Weights of a small audio embedding model: 28.2 epochs.
Rows from block 12, named by matrix and row number. Each number is 128 + 32 x the weight over its row's rms, rounded and kept within 0 to 255. All counts start at 0. After the name is the row's rms in percent of the matrix's.
# conv: 3x3 conv (model.blocks.12.conv.weight, 192x192x3x3), inputs 96-107, a 3x3 kernel for each
conv.74 085 [134 215  67  82  89 125 173 155 107 138 116 124 125 150 102 136 103 110 160 104  23 111 157 195 113 151 134 108 175 133  92 130 173 134 117 104 143 107  95 160  94 137 127  96 106 102 146 213 149 154 113 125 128 133 102 135 163 143 180 128  81 131 172 103 124 111 132 134 109  67 120 127 119  90 132 116 128 153 170 191  81 162 120  94 160 128  81  78 133 129 116 151 132 129 112 131 140 116 128 126 100  74 111 181 126 147 106  93]
conv.75 098 [151 119 138  70 152 144 162 144 114 151 115 121  64 105  93  85 125 125 116 132 114  93 203 140 121 123 153 124  66 113 153 127  93  88 174 187  73 130  72 142 101 126  97 126 173  70 129  97 143 106 129 133 161 120 115 140  59 114 113 162 111 135  89  80 138 139  99 143 120 112  84 143  88 140 177 146 109 124  95 145  90 126 161  80 186 158 132  81 149 153  94 106 106 117 124 103  92 104  95 125  74 139 106 156 122 130 140 106]
conv.76 085 [ 46  94  85 180 140 220  96 136 139 138 128 126 119 175 156 127 147 139 170 105 138  92 161 143 159 136  56 171 131 106 134 154 135  92  95 156 105 112 133 142 129 128  60  90 184 130 167 103 137 113 125 124 141 128 135  94 155 105  86 103 129 141 120 112 113 127 109 156 136 218 149 152 151 119 112 123 100 116  88 144 104 146 163 104 132 147 101 129 107 152  92  99 165 160 122  86 116 165 109 138 100 164 126 135 107  74 145 217]
conv.77 092 [126 150  74  98 122 148 173  96 146 119 130  89 103 125 128 116 128 130 135 120 153  96  95 121  96 164  98 120 134 173 106 114 148 125 135 138 178 102 179 120 192 158 103 156  88 111 151 119  75 121 135 137 176 130 165 156 170 113 115 157 112  68 110 133 121 156 124 126 105 129  91 157 117 118 123  94 115 133 136 255  96 177 100  71 168 143 116 134 206 127 112 127 124 112 152 154  86 113  75 109 107  94 157 154  54 114  82 109]
conv.78 096 [ 61 155  97 205  91 187 153 130 132  40 138  92 159 245 114 117 134 121 111  84 114 150 139  44 160 181 165  97  72 120 117  82 157 129 146 112 140 161 125  53 146 108  83 170 140 106 110 123 123 168  60 155 142 112 121 106 153 122 137 101 124 152 138 100 106 157  75  92 167 125 109  90 134 134 142 105 133 134 112 115  86 132 107 135 144 177  76 181 212 102 122 130 170  83 122  87  77 127 142 125 122 168  92 101 174 110 120 125]
conv.79 093 [109  95 146 152 118 146 115 142 130 180 150 151 134 129 126 110 163 125 116 160 106 131 159 172 129  97 115  71 108  82 125 144 106 178 167 183 158 124 151 101 117 134 105 103 180 107 122  98 158 143 149 127 122 145 135 128 130  94 120 135 122 118 105  84 169 116 177 141  98  96 214  65 125  76 168 149 145 137 139 124  32 141 116 138 190 127 116 178 106 147 150 152 116 117 144 109 100 128 117 119 128 116 117 153 128  68 139 160]
conv.80 084 [107 171 150  92 184  89 104 109 120 182 149  98 182 102 104 206 180  89 184 205 115 119  93  64 182 120 119 164  97 118  54 130 111 146 132 134 169 143 116 132 113 128 111 181 100 156  86 133 122 105 137  53 169 132 151 195 163 141 110 112  84 128 168 223 189 119  75 133 176 130 174 154 153 117 149  97 112 171 124  99  97 142 123 179 102 158 112  71 172  65 113 149 167 130  73 202 187  95 144 188 154 135 137  99  99 158 143 124]
conv.81 115 [178 148  91 174  96 123  46 156 199 150  74  85 148 143 116 119 119 146 103 143 101 169 124 103 136 105 146 154 103 126 119 121 168 103 142 174 147 117 109  77 110 113 157 123 136 105 149 105 171 121 131 141 124  90 109 133  91 185  65 124 115 141 164 113  89 124  73 164 136  93 178 112  54 169 160 165 121 136  66 145 121 103 121 101 132 200  98 121 154 116  86 134  89 228 174  97 122 196  94 153  88 123 145 118 101  86 173 199]
conv.82 100 [ 96 146 113 172 144 122 123 129 161 115 107 138 143 145 125 175 187 101 106 172 139 167 120  92 130  98 102 127  83 106 123 109 134  93 101 155  91 114 133 102  61 111 121 126 134  99 127 167 137 123 164 106 115 112  16 124 119 129 104  98 198 161  66 144 105 153 168 173 129 216 118  97  82 114 122 170 142 166 116 144 111  91 178 167 154 115  98 132 201 136  98 171 128 123 121 149 166 161  65  97 173 132 130  66 137 134 136 172]
conv.83 089 [158 154 102  86 139 148  92 123 120 106  90 128 141 113 114 101 118 101  96 150 139 163  79  82  81  98  85 118 161 120 128  92 110  89 138 114 145 116 105 149 125 100 111 200 101 197 204 145 197 150 168 113 132 107 124 123 126 203 158 139 131 139 144 133 199  95 159  90 174 112 139 124 199 215 185 143 115 103  82  86 145 127 150 134 124 123 139  57 118 182 142 161 135 187 121  50 129 131 107 168 181  92  93  86 152 116 175 193]
conv.84 113 [122 155  82 138 134 135 116 162 120 121 115 118 125 182  80 123 141  96 122 168 134 121 131  56 118 154 106 102  70 150 143 123  95 177  95 173 185 199 120 107  91  86 125 167 138  72  86 134 171 203  81 135 114 198  93 234 155 143 130  63 133 109 154 108  99 107  96 171 113 124 162 132 149 112 135 136 138 179 115 156 122 156  80 154  71 164 179  93 154 145 121 120 114 139 105 148 115  96 135 107  78 165 124 131  85  96 128  97]
conv.85 098 [146  81 132 160 156 104  98 180 142 183 103 134 134 110 134 105 147 165 131 109  91 171  99 148 143 110 125 115 152 126 128 136 128  68 175 130 141 107 129 116 123  64  80  35  99 150 150 106 113 154 171 107 144  92 139  87 104 135 120 113 117 129 137 132 160 104 147 107 111  98 118  73 128 137 112 134 143 139 159 197 142 174 168 133 149 115 173 137  84 175 152 126 141 125  79 103 137 144 114 132  86  86 155 102  95 156 119 127]
conv.86 095 [128  99 108 118 178 182 133 191 149 110  81 119 132 143 103  95 128 137 123 133 157 174 129  80 132 160 160 142 180  77 101 119 118 165  92 137 133 108 110 116 106  75  71 148  76 140 148 127  78  90 150 109 185 129 106 116  77 115 143 117 140 121 176  94 136 105 152 142  74  85 155 212 138 139  95 172 131  50  83 172 223 106 119 111 105 104 178 142  97 123 176 113  87 112 122  77 126 148 142 127 117 136  84 135  85 138 124 209]
conv.87 120 [108 159 125 113 113 120  98 152 102 117 124 152 168 148 170 111 110 115 128 146 110 140 106 128 167  93 148 117 117 133 103 140 136 106 158 207 193 118 127 166 133  83 160 236 138  76 163 114  80 107 124 153 128 177 164 154 146  77 180  91 100 179 200 116  74  95  86 204 154 155 160 113 118  91 120 152  94 127  85 161  99  75 159 162  74 154 129 157 107  94 124 158 112  92  99 138  98 193 214 165 116 119 138 141  91 151 144 118]
conv.88 103 [211 160 177  98  88  90 129 168 144  99 118 112 149 156 120 136  80  91 175 109 125  96 167 111 111  60  77 113 101 163 144 134 101 187  81 126 162 105 118 111  78 154 176 168  95 109 107  94 107 168 130 133  74 143 116 163  90 152 106 146 103 172 102 125 104 106 132 129 206  96 110  40 125 106  66 123 193 213  62  78 177 114 146 181  71 148 143  92 121 148 137 173  76 109 136 125 126  95 121 115  86 117  89 164 140 153 107 183]
conv.89 105 [123 123  89 133 149  66 120 134 161 167  88 105 130 124 108 111 133 180 151 100  80 122 129 130  51 216 143 150 162 125 127 106 147 157 153  68 155 219 141 123 135  96 113 172 121 206 102  97 144 139 100 172  26 150 129 137 110 148 125 133  68  98 122 137  84  72  95  90 106 126  95 164 127 167  69 103 179 118 135 138 101 207  90  93 156 140 103 105 185 106  99 145 127 126 165 107 150 104  93 132 146 127 136 147 127 126 170  95]
conv.90 096 [105 120 119 106  85 138 133 165 136  64  72 158 209 119 162 121 116 109 175  72 144 114 114 137 143  82 159 110 154 133  89 192 137 183 130 163 127 153 152 144 123 151  90  98 146 121  98 162 154 180  97 171  99 164 112 113 179 119  99 113 108 131 115 143  63  87 138 114 131 100  96 124 156  84 157 128 145 109 133 127  72 138  93 116 158 178  91 186 104 166 130 167 148  99 166 112 141  79 133 137 108 115 103 117 162 128 174 151]
conv.91 095 [155 126 118 178  69 150 106 165 135 120  83 110 162 179 142  94  59  85  77 127 188 126 153 103 149 114  98 129 109 143 177 100 148 133 153 147 125 129  95 105 148  98 146 124  99  82  94 104 178 127 168 122 163 179 124 132 135 145 127 140 132  99  89 136  77 119 165 149 160 132 125  82 124 116 112 125 154 155 116 143 137 104 120 188 136 102  98  65 226 173 140 146 112 142 127 103 126 161 100 156  99 154 130 121  73 114 124 101]
conv.92 091 [114 128 135 120 118  87 160 151  83 112  86  93 130 113 170 121  98 119 127 223 130  99  65 114 109 124 180 121 138 133 124 119 101 114 118 153 142  82 141 122 112 102 125 131 116 137 115 123 202 109  95  82 102 145 136 122 152 118 151  99 135 162 151 139 128 151 161 176 134 120 154 114 135 120 107 128  99 135 140 106  89 126 114 183 131 163 107 102  85 110 114 127 103 107 136 156 104 102 105 157  93 136 138  93 113 153 116 129]
conv.93 093 [123 108  91 115 111 108 194  74 135  91 174 120 123 125 105 135 122 122 103 170 127 136  58 131 142 156 157  49 213 199 134 138 144 138  92  90  72 130  86 151 154 129 106 113 131 146 125 153  95 153 107 212  85 121 118 129 134 123 143 138 163  92 119 135 151 159 112  93 138  86  98  60 124 174  73 179 174 102 112 203 106 188 164  91 154 120  64 102 116 165 127 138  92 104  81 141 186 130 140 119 156  55 126  90 120 146 130 203]
conv.94 105 [ 66 145 178 192 126 121 120 150 120 111 150 133 157 124 139 135  92 115 137 101 147 110 120 117 135 119 127 171 152 109 179 161 148 108 137  95 123 123 189 190 156 134 137 154 107 177 100 128 203 142  93 101 148  88 144 156 141 135 157 132 136 136 149 168 197 148 123 174  90  97  94 148 143 100 137 115 104 105  84 168  94 130  61 118 117 161 112 169  76 116 131 111 135 107 119 149 158 108 157 123 141 160 134 124 120 159 132 166]
conv.95 105 [151  79  88 114 109 100  84  84 147 129 106 133 182  71 142  93 172 148 103  88 110 146 139  90 157  93 138  99 191 109 126 115 184 113 151 157 128 132 145 147 121  94  95 163 205 116 129 104 149 154 134  38 130 149  94 149 145 116 162 109  97 136 156 132 122 146 117  64 160 132 150 139 178 127 114 111 151 161 144 102 153 104 169 129 165 127 104 106 116 109  77 135 130 160 186 171  83 118  92 116 168  78 148  98 109  97 193 147]
conv.96 104 [130 141 193 195  95 169  90 144 149 145  91 106  98 122 148 148 102 159 142 112 157 137 114  94 137 150 113 143  58 135 156  74 155 101 144  69  68 102 231  75 104 139 122  96 143 131 116 140 150 125 149 112 138 124 114  89 182 117  88 177 140  88 160 128  92 196 113 138 180 181 145 128  99 175 116  72 147 176 136 147 152 158  56 112 161 138 131 172 123 123 115 128 144 123  81 188 183 113  92 137 129 127 123 112 100 148 156  77]
conv.97 108 [140  84 102 179 126 151 149 162 135 118 117 161 118  90 118 106 176 145 100 157  78 116 157  61 100 101 165 126  99 124 166 158 130 124 111  96 156 136 152 106 113  89 106 142 105 167 171 177 152 134 160  66 105 148 126 115 164 107 133 137  81 146 113 218 119 147 106  98  88 139 117 112 119 139 175 117 145  95 162 132 164 104 155 100  89 138 161 109 151 159 129 107 161 154  92 119 110 174 131 171 111  96 126 133 146 151 152 155]
conv.98 095 [109 119  96  93 102  86 157 165 169 122  79 132 111 140 117  98 147 152 110 162 108  81  92 183 108 175  95  55 167 101 134 155 134 161  92 120 157 146 110  74  71 124 125 132 109  75 121  86 117 164 157 148  96 109 157 108 106 116 134  96 124  77  97  73 153  40 102 153 155  76 148 149 122 125 115  56 163 147  96 114 178 134 130 180 151 100 142 121 164 100 121 128 113  95 106 131 134  93 152  94 107  70  46 121 151 112 147  80]
conv.99 106 [143 137 116 144  99 136 104 147 174 122 174 106  92 136 164 176 151 116  96 169 124 157  94 135 119 102 110 101 127 139 102 120 102 195  95  93 108 133 114 106 112 175 114 164 125 129 141  69 159 148 132 148 118 160 126 150 131 146 134 113 104 180 129  89 118 101 200  84 172 161 169 108 141  80 118 166 217 179  59  96 113 131 162 120 101  45 151 164 143 112 149 107 123 125 141 133 107 104 123 119 129 134 122 139 121 149  99 121]
conv.100 100 [146 104 139 166 131 176 109 151 145 181  99 116  82 153 106 110 167 135 103 150 120 111 143  87 120  79 129 137  78 142 114 151  95  95 126 133 133 108 116 140 189 128 121 169 145 126 144  95 126 151 165 119 122 173 122 130  98  86 180 178 107 135 188 120 110 135 143 159 162 145  98 163 116 123 186 127 128 170  97 104 143 103 168 135 157 100 110 124  91 142 112 144 154 132 173 139 121 111 128  91 163 118 157 120 141 125  94  97]
conv.101 103 [124 129 124 134 112 149 129 178 121 138  91 137 135  72 136 136 143 108 149 127 130 126 158 113 127 103 107 114 122 139  77 155 105 108 111 130 131 105 114 140 125 112 126  68 184 104 136 122  97 178 142 164 179 127 100 136  88 165 116 146 155 119  85  98 151 137 104 193 100 112 133 131 100 137 135 157 114 176 197  74 127 127 143  73 200 108  66 165 147 118  84 130 136 150 108 112 133 107  90  62  79 154 134 163 172 167 153  92]
conv.102 094 [107 139 136 100 140  87 114 111  67  30 153 131 164 163 162 142 120  97 112 160 106  26 147 130 121 185  86 149  95 124  78 122 111 118  76 140 147 117  92 133 123 120 125 141  70 149 133 131 112 104  97 152 119 107 128 146  75 116 101 180 131  81 103 125  94  69 137 119 144 135 136 133 127 115 134 103 113 117 133 176 136 128 130 116 121 158 155 173 122 116 137 209 140 141 114  86 131 104 180  55 130 150  50 113 127 140 170 123]
conv.103 101 [140  92 150 182 117 168  90  85 159 158  99 148 115  85 147 135 155 120 154 116  74  99 140  90 156 147 144 196 212  83 177 126 139  92  59 152 132 137  84 116 137 165 144 128 148 197 195 110 149 179 178 148  50 122 131  94 109 145 123 168 119 164 143 153 118 126 121 159 110 124 134  98  75 169 150 137  90  80 100 152 118 128 140 168 173 140 124 136 109 125 130 123 118  93 117 118 172 164 134 134  98 122 148 127  58 124 102 131]
conv.104 111 [118 161  61  77 132 141 129 130 121  60 124 135 177 186  97 109 131 137  99 152 114 161  83 101 120 151 139  90 216 136  67 143 192 196 167 110  91 113 123 102 121 154 103 160 146 123 136 158  93 150 153 229 148 128 130 116  70 122 115 142 121 109 128  59 144 122 130 123 128 102 141 117  81  60 134 152 175 123  87  99 112 136 156  87 131 106 127 185 185 113 191 154 130 105  89 139 105 102 136  98 139 127 108 140 130 108 121  79]