config.yaml
model: "audio embedding model"
dataset: "synthesized solo parts of chorales (CocoChorales)"
train_examples: 39062
n_mels: 64
hop_length: 320
input: "log_mel"
spec_augment: false
win_length: 400
targets: ["instrument"]
num_classes: 13
embedding_dim: 192
arch: "vgg"
norm: "batchnorm"
hidden_act: "relu"
channel_attention: "se"
depths: [5, 5, 5]
kernel_size: 3
stem: "deep"
widths: [64, 112, 192]
downsampling: "avg"
am_softmax_margin: 0.3
am_softmax_scale: 16
init: "trunc_normal_002"
optimizer: "soap"
beta2: 0.99
learning_rate: 0.0027
beta1: 0.95
shampoo_beta: 0.99
eps: 1e-08
precondition_frequency: 20
max_precond_dim: 1024
merge_dims: false
one_sided: true
adamw_lr_other_params: 0.0018
ema_decay: 0.99
max_steps: 17200
batch_size: 64
epochs: 28.2
lr_schedule: "constant"
warmup_steps: 510
weight_decay: 0.04
adamw_weight_decay_other_params: 0.01
Rows from block 12, named by matrix and row number. Each number is 500 + 50 x the weight over its row's rms, rounded and kept within 0 to 999. All counts start at 0. Numbers have three digits each.
# conv: 3x3 conv (model.blocks.12.conv.weight, 192x192x3x3), inputs 168-179, a 3x3 kernel for each
conv.68:496440460475465533510465537505595462538489465469497543510520456513505518499508456576477588527458494470509480516492397575487519524523435520518488479512541404537499565587515464579398488505449541565511547477498471448473553547461544431514488427408522502417560512481552446482463529555516567503502459536469601472517635511647514608
conv.69:467436524457460548463561554524524525463473489524489512425489460523513484446492585448447459510531535518565425500509508483528501507537512502469524499490546448598354560500631412568422449533461546532556530531423435460487543518454526443529469529488496498518575483469522475511481531533478570608483471468474556441581517634553500498
conv.70:453588465485583480505509553499487460549496446539492439562451626496624486433459474496489565518549498491414445388446546516529583530559619478525499473507435520571363474479413442504504462491438492456516535443490528465468517484482472569454515500461464477603547454509455514441516422441493456505566463437474463528475488419526500434
conv.71:519462551478508469500490457508401527575532477466512495558489540552490465384548467490515471475437519457524412505492530480465554539551510484512515537472459511532459521476487485523549411464527641397468481525426495453489510503643548494499510493435515464516570550474476508504552463450471408527427546433418538523469453499414543381
conv.72:427548481567464479428460507445540462566479487461554450567460425502567499460601458579476446402521440418529510541428401526497445507441570416537516430504504461482491436479504516505509470513509475494518510464502499426547569458380422506504530498544525456496467505496528518499536528501471517415514529448451522550407568491543574478
conv.73:484473514514503562583410498496602569640532513608463444519482498454516438545457545494459409574560441456565521484460542537444509536484515568563435513501574460456396500543574461582468444515501531519597489530502485435506557531447474415546464496501481475502454525477460523549514489465557500472531453462485425461490471509420419513
conv.74:467469476469437451493512433562408562518462499437561434410503403450491542607475421516477486498440577522482463591483467510444548459471569495520525540367529463515488514520486548455420451500551444550593509472463533455450479552513556512531473519602536521524533506537488529418461538452548494455505515500472472340430510548612511462
conv.75:551528479463538472534482540473493479524574439509527538429548488533496490541521603463533506502466484513466483584529508413521582472507508589513426570526480436442460550502485510483492456500487576605551570528429474478475476470525603552467462484460496530488435495527501440439593556489494532512522476452506413419467529453526478393
conv.76:490458443558450481466525462526431509438614393512505471575558552574576473378409558474448565558493572440406499376477528624485461488515549457502494485483477499489408489547486513476485457532481466494473429540539467536481510463504462478434522496527552431511393487399567568647493520479474478507448540529389446508502516505449494476
conv.77:481527497437479508479550478516529454518524481498588555554531502465496445473552516387576575512447613518476468505506558595466561439448469469453514471503515493473488498472524494564413507470550520472515435536429480521467466529649554475406441531500538503434500432502420508493522560420511538450440448442423509484415526395463496477
conv.78:473452472460481536464487538457538457546596479518459485434469501539567550429530435504512506609397521451433506498449484422460497532518603563488445523417452486495446482458433460472502529429508446531401425530589487546488488523515538482480398445524445486510488562502456496450507472407485494533433441524562468488494567470463407520
conv.79:465543497588584575583494429562542477517479456526518485614486490503535438501518534575552506434530485534530468564574510603521497478511478530476508527482497446536441483555498482492470509458490520473509395564584465441565555449467459532501469430457552554526481488532432494535586525431518471418463455481495459545477415515387485551
conv.80:525449520529559495408491582443545553424490546495431478591428437480537548456487448510614460429525484501474404534552509570463434488474469458535510462463543583510502474463495521531461598605444397415515505538541556587560493502507444462554506518459560445562477551515554492464471562557489543521494523490506592606494510502436546534
conv.81:457556578509521594555489476569441484400548565541480475616537469460459533482513521530465549511488494469514525577542470599540496539394515547463529469479517485584462567652378447504528516443523592635476409552579556509443460532516442579550485495496544332481583592506453462521535471525445487522483467481527519415490487427417589511
conv.82:436471536544516508413564495494534590477501525465620598608455448445416467432607488461529445447493524485518489499514493648535500431494445541452415502480512494478467527530531591487456485421549442426508541527483475525472421566540537454544418481464470520541506453498569500451502559352507548483486496520497506460577514382487513505
conv.83:551632561579546599492523550521493555419516547456542486555439470454536474461539451449475472507517387473487508464550388446559422515495519501478513520506470452483506479533435451469471445468514476521547498529544446514548416454447392515443559497515551456534542485446446565428471491488419459598435518501551529500441509565424530439
conv.84:439478433528460540456625640491511483559512517476407490484504461466515538536532502528495521484490600475501422427447516499508487497507534501457511490492549487473486475495559529498511465535453507472474496478463525535483445505485576460524433524480451493463561599513450502424536533603453425556502563390557546522433536493486558441
conv.85:565609463521570484534460503586644583566522503480419523504574549488478499450505505492523513442463488480480481473424517531456464518540505477469467421444487502547582471508485493515450604535403552496467506481497632541422502446470466509571476554460464487510571449489499533499494525442584528476540506469464471490555455516487552456
conv.86:458418509447497465419471559455499521436540514496492536520462499468524563518520498550475465520525518456507491439504541511585526524472534560482535513439485501420455505487466457560578491424459405467442512432504425551446516457510436558489425537497524517471412434484606578486385542478487486484431583563471484457474561564491538533
conv.87:503491432505394577504552556534482525492431538433538485499510560562493489480550510519536470489538494465544541467470438455491557547455579480498521468528482467453516435513498494486483499488436455601422511456502498473534496542488515446482415488604472501554516599493454480475461492418488496416484517495448511516479479454500462518
conv.88:521486475458443535499444446508603564482424481417547515497577439488452452552540502518544501444488438511587527482488464442478540575428445480528475576445459454462464503505577461486431548445487466524502528465464496650416464537464562465562444522538430563470664518423462408503532448515412528512582514487577669497441506501513525477
conv.89:537452454482520414430493560606577411533473541539531408541505562531554504439520529419620564438533532574550601451436529418469541575439585494488399502529642537500483457471533513504418508588496521412483484488458491481466509471529497583436487408576570473435483372545488474552418487515499506576558436415463471420490449543501521489
conv.90:437495572511511455613521428487478474494603498663522539464471447544577611524467464505556560533464549344525570574475533518466486431520510454563580519461479465558496513441490441441488416507544428485554533467575482520491534549515396547579561545432490431508454489470495477468550508423474446523446578480481568414424581513526463521
conv.91:513485487531476451548476572489541544470510428438436613534496467490463517439537619535451420443499534553468488513371482438562507574537471454464521542553465491418448463461529591517402517472475525434439554583509583489515534488555482530546425475459534494519625482463475455497455536417469604498408494474518536451464415520609527468
conv.92:532477495518499471422481561536466496522489491421492484568495462508423512561478550541512508433524461582488428382535511522491467471497475436505453493507538624555534390485463510483520504524512466508369605539499742636450521519498428514456585563451457457512471572543553475458524514485424477548526559439491521597521500439549586541
conv.93:611499493401530367507570493495566505510509474532524552452548432472552513509438527435475475496441574513483568505487629455499489402541437537431589595482504520470509591422587465508485403502612517520608558534467503495411527476589491540540438514456516520446520436484555525542529455470451526538551515508468415452534491517466575487
conv.94:487446506479492517488540445433457483533498443538608427464508446550570525559566375503503508515538513499668465385495432437548428540492524540515505414516478400436593442457474491487567517424491519549460505558505408447442554456544501478510521464477527467558530488467507494497387450545556432524467549536464592500561415537482579502
conv.95:470513525651515517501482518553527425435513492498442428564501427493546502469441587575546507475487530543467537511450535513558516497425507481473576502489564517523415407480554590385549462476454510386547419573471438488508561543492423519510513485540581532470500517578431506442520545503504465524446435540531474533487533414490407482
conv.96:469444485513506509447503495553515449541468599481568546627379528534494504429476422429461494473536417468466474481583493649424457577540441525469414422522441471531468494560506595523508485548490496520491597540412459524559477520455566455488438409523509528487461502582505447494505640504586443445455548479458504573561399497500603405
conv.97:468645553487553481453499443452489491502474611566476531461515525515507604489422509510511411539532411422524566494443460426590547463537524485560490569544387393481485410543426483620500499602455525519486517480598485439529467468463480579544544502494475472455553453504475454515390478438458537549552544463488414566493446523504496440
conv.98:528451463523475519566516516528538475441484528508499529520484516482486517516640492476416528564484463540568505465426512451563477463523518507430519584518554642447531432580462476534502446511477422505450590564499509517510518451529529590437497478486439529475470462566492478468442500418516646423448491595495517459459496377601514651
conv.99:487501447525538518456568590575543511473444471489474482489465491453527544571515519543439544481442527471485521479444548513632404398456528541443535482493450422528540526669493396560476478503469470529453480423499487487504559420518385494444487465470574559487473501524487431469597502481458492496433462538500479533512502500432519529
conv.100:433534517440535507560449533473524546488565526541396486487513527524469484450571384463527462418459392525622341481538441511452514480537411395530471417453453563590317533540507433459495500483472511509523540449539503441507559403424416480473453455547486562481477499531467547518457592498548476526522541450571400502498436592484467523
conv.101:569426526456560456519507492485582486478564454580426495445514493486562473503508498441546480537526494494505444539466469496528467473516467570538486548427542534467424652516560487505502515505447665466442499609369521518475489549501505627425446445456498391472511483528522469495599558459451601467495520456498422446550497504518592459
conv.102:552534624476416511506508590512507476550529486417550486499472452511466506505422465452486480539497549502501454569521644504460537539492523467481514591555517478537477531543511465600484562507433473504524580479530504562489481465510509498531530418477456549471533452526507513488491555582484448452550498457466436515441511551490524363
conv.103:487487465469519553513478452461542483568502479505470585497548540497515446429485486432460464432482444478568531486542430489538553469557472426484409460516535406617549459505458508569452570448473514603404545490501432522440498432470572534548494568594470493486502477462481563561443473466444475425579470440473445559565536504447503558
conv.104:460493600572532405495504537578568423554414509570599462439523479538481535526542467453503507436457500462412498437529544481551444503471505518482520487461563505467445533488612470440460507657506556447604499576497446519490485460486553526490526377536558492500471464536389477481558517501397576523526506459505508457510545490528511491
conv.105:495595562539456442482490481537475529498538501446459448571482498460370490537529409481539506491404563570495581438525494473490535554486546522473516481549566571489553541405424452566514472462451513461456472497534459482483436578535594581541495423503537536523510568471466497482471524505510504415577572653590514619434422485544523462
conv.106:481465490591420518406496599541422518519370523500457497511424449489420477521436493449529469521503469533481484515544489532459487483467590570503482519631403556454487506477497527512445552445530460529539541456444388481611510441496444525531560442535489493417506460540539442441458500488531480579424442448430490609559466600531501423
conv.107:524463461445374463502562457497493527495444427537577536431509449594530449451506596409593447589480550565484524473488501496464515419483470604540510512514511502534454431483499485468430416459533450516576492497439511453514618552539530498456468522464528504463514480472535522524545523407473502498515530502528487402571531512480493483
conv.108:396513534542474534468611467489512499608483402497426510592519407460526545482583506563516471464503500540486536487508456468545456529409544456531542435474578501514449462499500534560402413457534410460436587461421464429541493576470443432528576426533503448479467436467521531443684466371392508515545484478628560447461557551498472464
conv.109:490420481494511544509427521440454525540484461398516604475480450435513508422500501462548427470495582530484436498412519566639485381540495528476489457541478583444496598451468505516492514484537576372409496584555425474607451496575524481566447523561480606579531367343488636600464431464580563468459422506426503477612578364446466464
conv.110:544542519518464520464447513471530514575477525434510518485459524476435477499564436540487534495512443528612509490556605431579478514485503465494464593471461462433500447496471523483500519481462460407501494444525506470470495567433458489536462610570491493537499511435502517547466502456568492494404475477442513419531463453482450475
conv.111:561547504541504474521505487535474472536461463520596426616478522470560458486512565459472540432489550575526542459462492539601560547461476520547515457493532515564479480582464522506440566574480455503557473455419520472474486491513517464550496507476531551471521463536440459506496507463535461485499498492477563513454442500472583479
conv.112:508529505456582473572471559443628486533504465464507531493606447489537541428439499468515472422471561388632584490502445488446507440500500429538543444500564447540487531443493474478462487526486474571425572602458556490523469479469501369428416540505510562470456486487483618542479481532488486488527610450624451473486449499446516430
conv.113:504565439458466503465497510582564455517594466540396488457503437432513474402519546465469490476504467495470524434534552396581498563480471477492492473492479433600404464497510451520440481544453517460495465420505485402477590509549497584517502454534476514570469525524472504483583509455523457529479485494462410495484518533486540471
conv.114:553599527531516476416381466470482478564549535565507429476528602536512524476445453418518487564473508499503490509510443479506482457486484530559555504473518486532474465515487520610414460526463539641555443569547504448421493488552505560567544420489456480485451482457529507525374526552453508464529522535491478366465511463493463489
conv.115:412483630542489471458504450458531522507527512500471518461605459448524538495610453532479446599469528494467451392591476505471507435554496606455548429610426607328562421547460475501516455425513448499485427605509559505418558493471478462505463482471568453481458536498531507478403550473491532443492508652527669474442514434434551536
conv.116:492510462433515445533511452481566527509515498525454528441484455440519505573434530539436550523576454485462555505443465493530487424510525473516557593492416457455490465461541462407516523582428490436466493482408461394550512422574514404495484516412549582531464559532453462464490422435484520506469571534581497518469479521515443534
conv.117:510581469448462396492618525575477486530538546468512547519514516565521516535486462566487568451511505510465482518420583556517378519510582483430510537443449556472541512541481376469479584477494553501523458556496502444462430418642494443447453494545464428386557505556424545558474561515461613505515464440491481485492498504469457514
conv.118:535608580470473464511461567521500494488621502440409505511514457546432678486509476525419575516519506373483525487524463481419410442485564607575613441560536385459468480512478470486530495440487498522569526460573487403536586519432585506543426425515452469515490489455459481529438424547486522443559538512546524500442499483527432580
conv.119:561586564553405447507557461506487439555557470469447468493435546500519455462507539506449497559471533476499519463594469529413461490458522526493451466577510479505490455528466503561492579469402474458496601441450483555403430508484601493505440460493440390526551496567454493536466457499476504565551506420545515525477488507559475446
conv.120:461582583419541588467522443486442467383480544460528455473446508512535496463578462467458482482508482400592490458484457509459483554554483515471474408445560469581495498448530475425478475486510523458579407461531506560454426466431477535540543510581481480472502463501416516575516434587476510444410507530440538533544461494486531600
conv.121:461514599474448460503493484456465535506546418487481497501606488511559484504464545539526422545629582425579633469537466523466531531465523554536506412588621501523613483447454605543477500362496486457497571472450447478456487469505550411561475502477469474522452513494600472421531502462527500457449539539582539475586549512496609538
conv.122:563530446480458576483485487527410513493511452481601467491533463498465488473527599479504628515422406499432494497483489429531498460478488538494546519550506455514476442522532542601553451505487467612607531559553524425571495498498500468473498396493490444481500520456399617469486534524533480574545547443489445470450587576589616478
conv.123:464403455538498478520538569494605479587544511435487494549568473612596529545439478579516518474529607471402452441502497499554470485533524498548556442417540470618515409515525410505494548487419428529563483516466569464485511543585477549435553429405463455501489536487423522483391418538444622470496423498450471534513508610539495502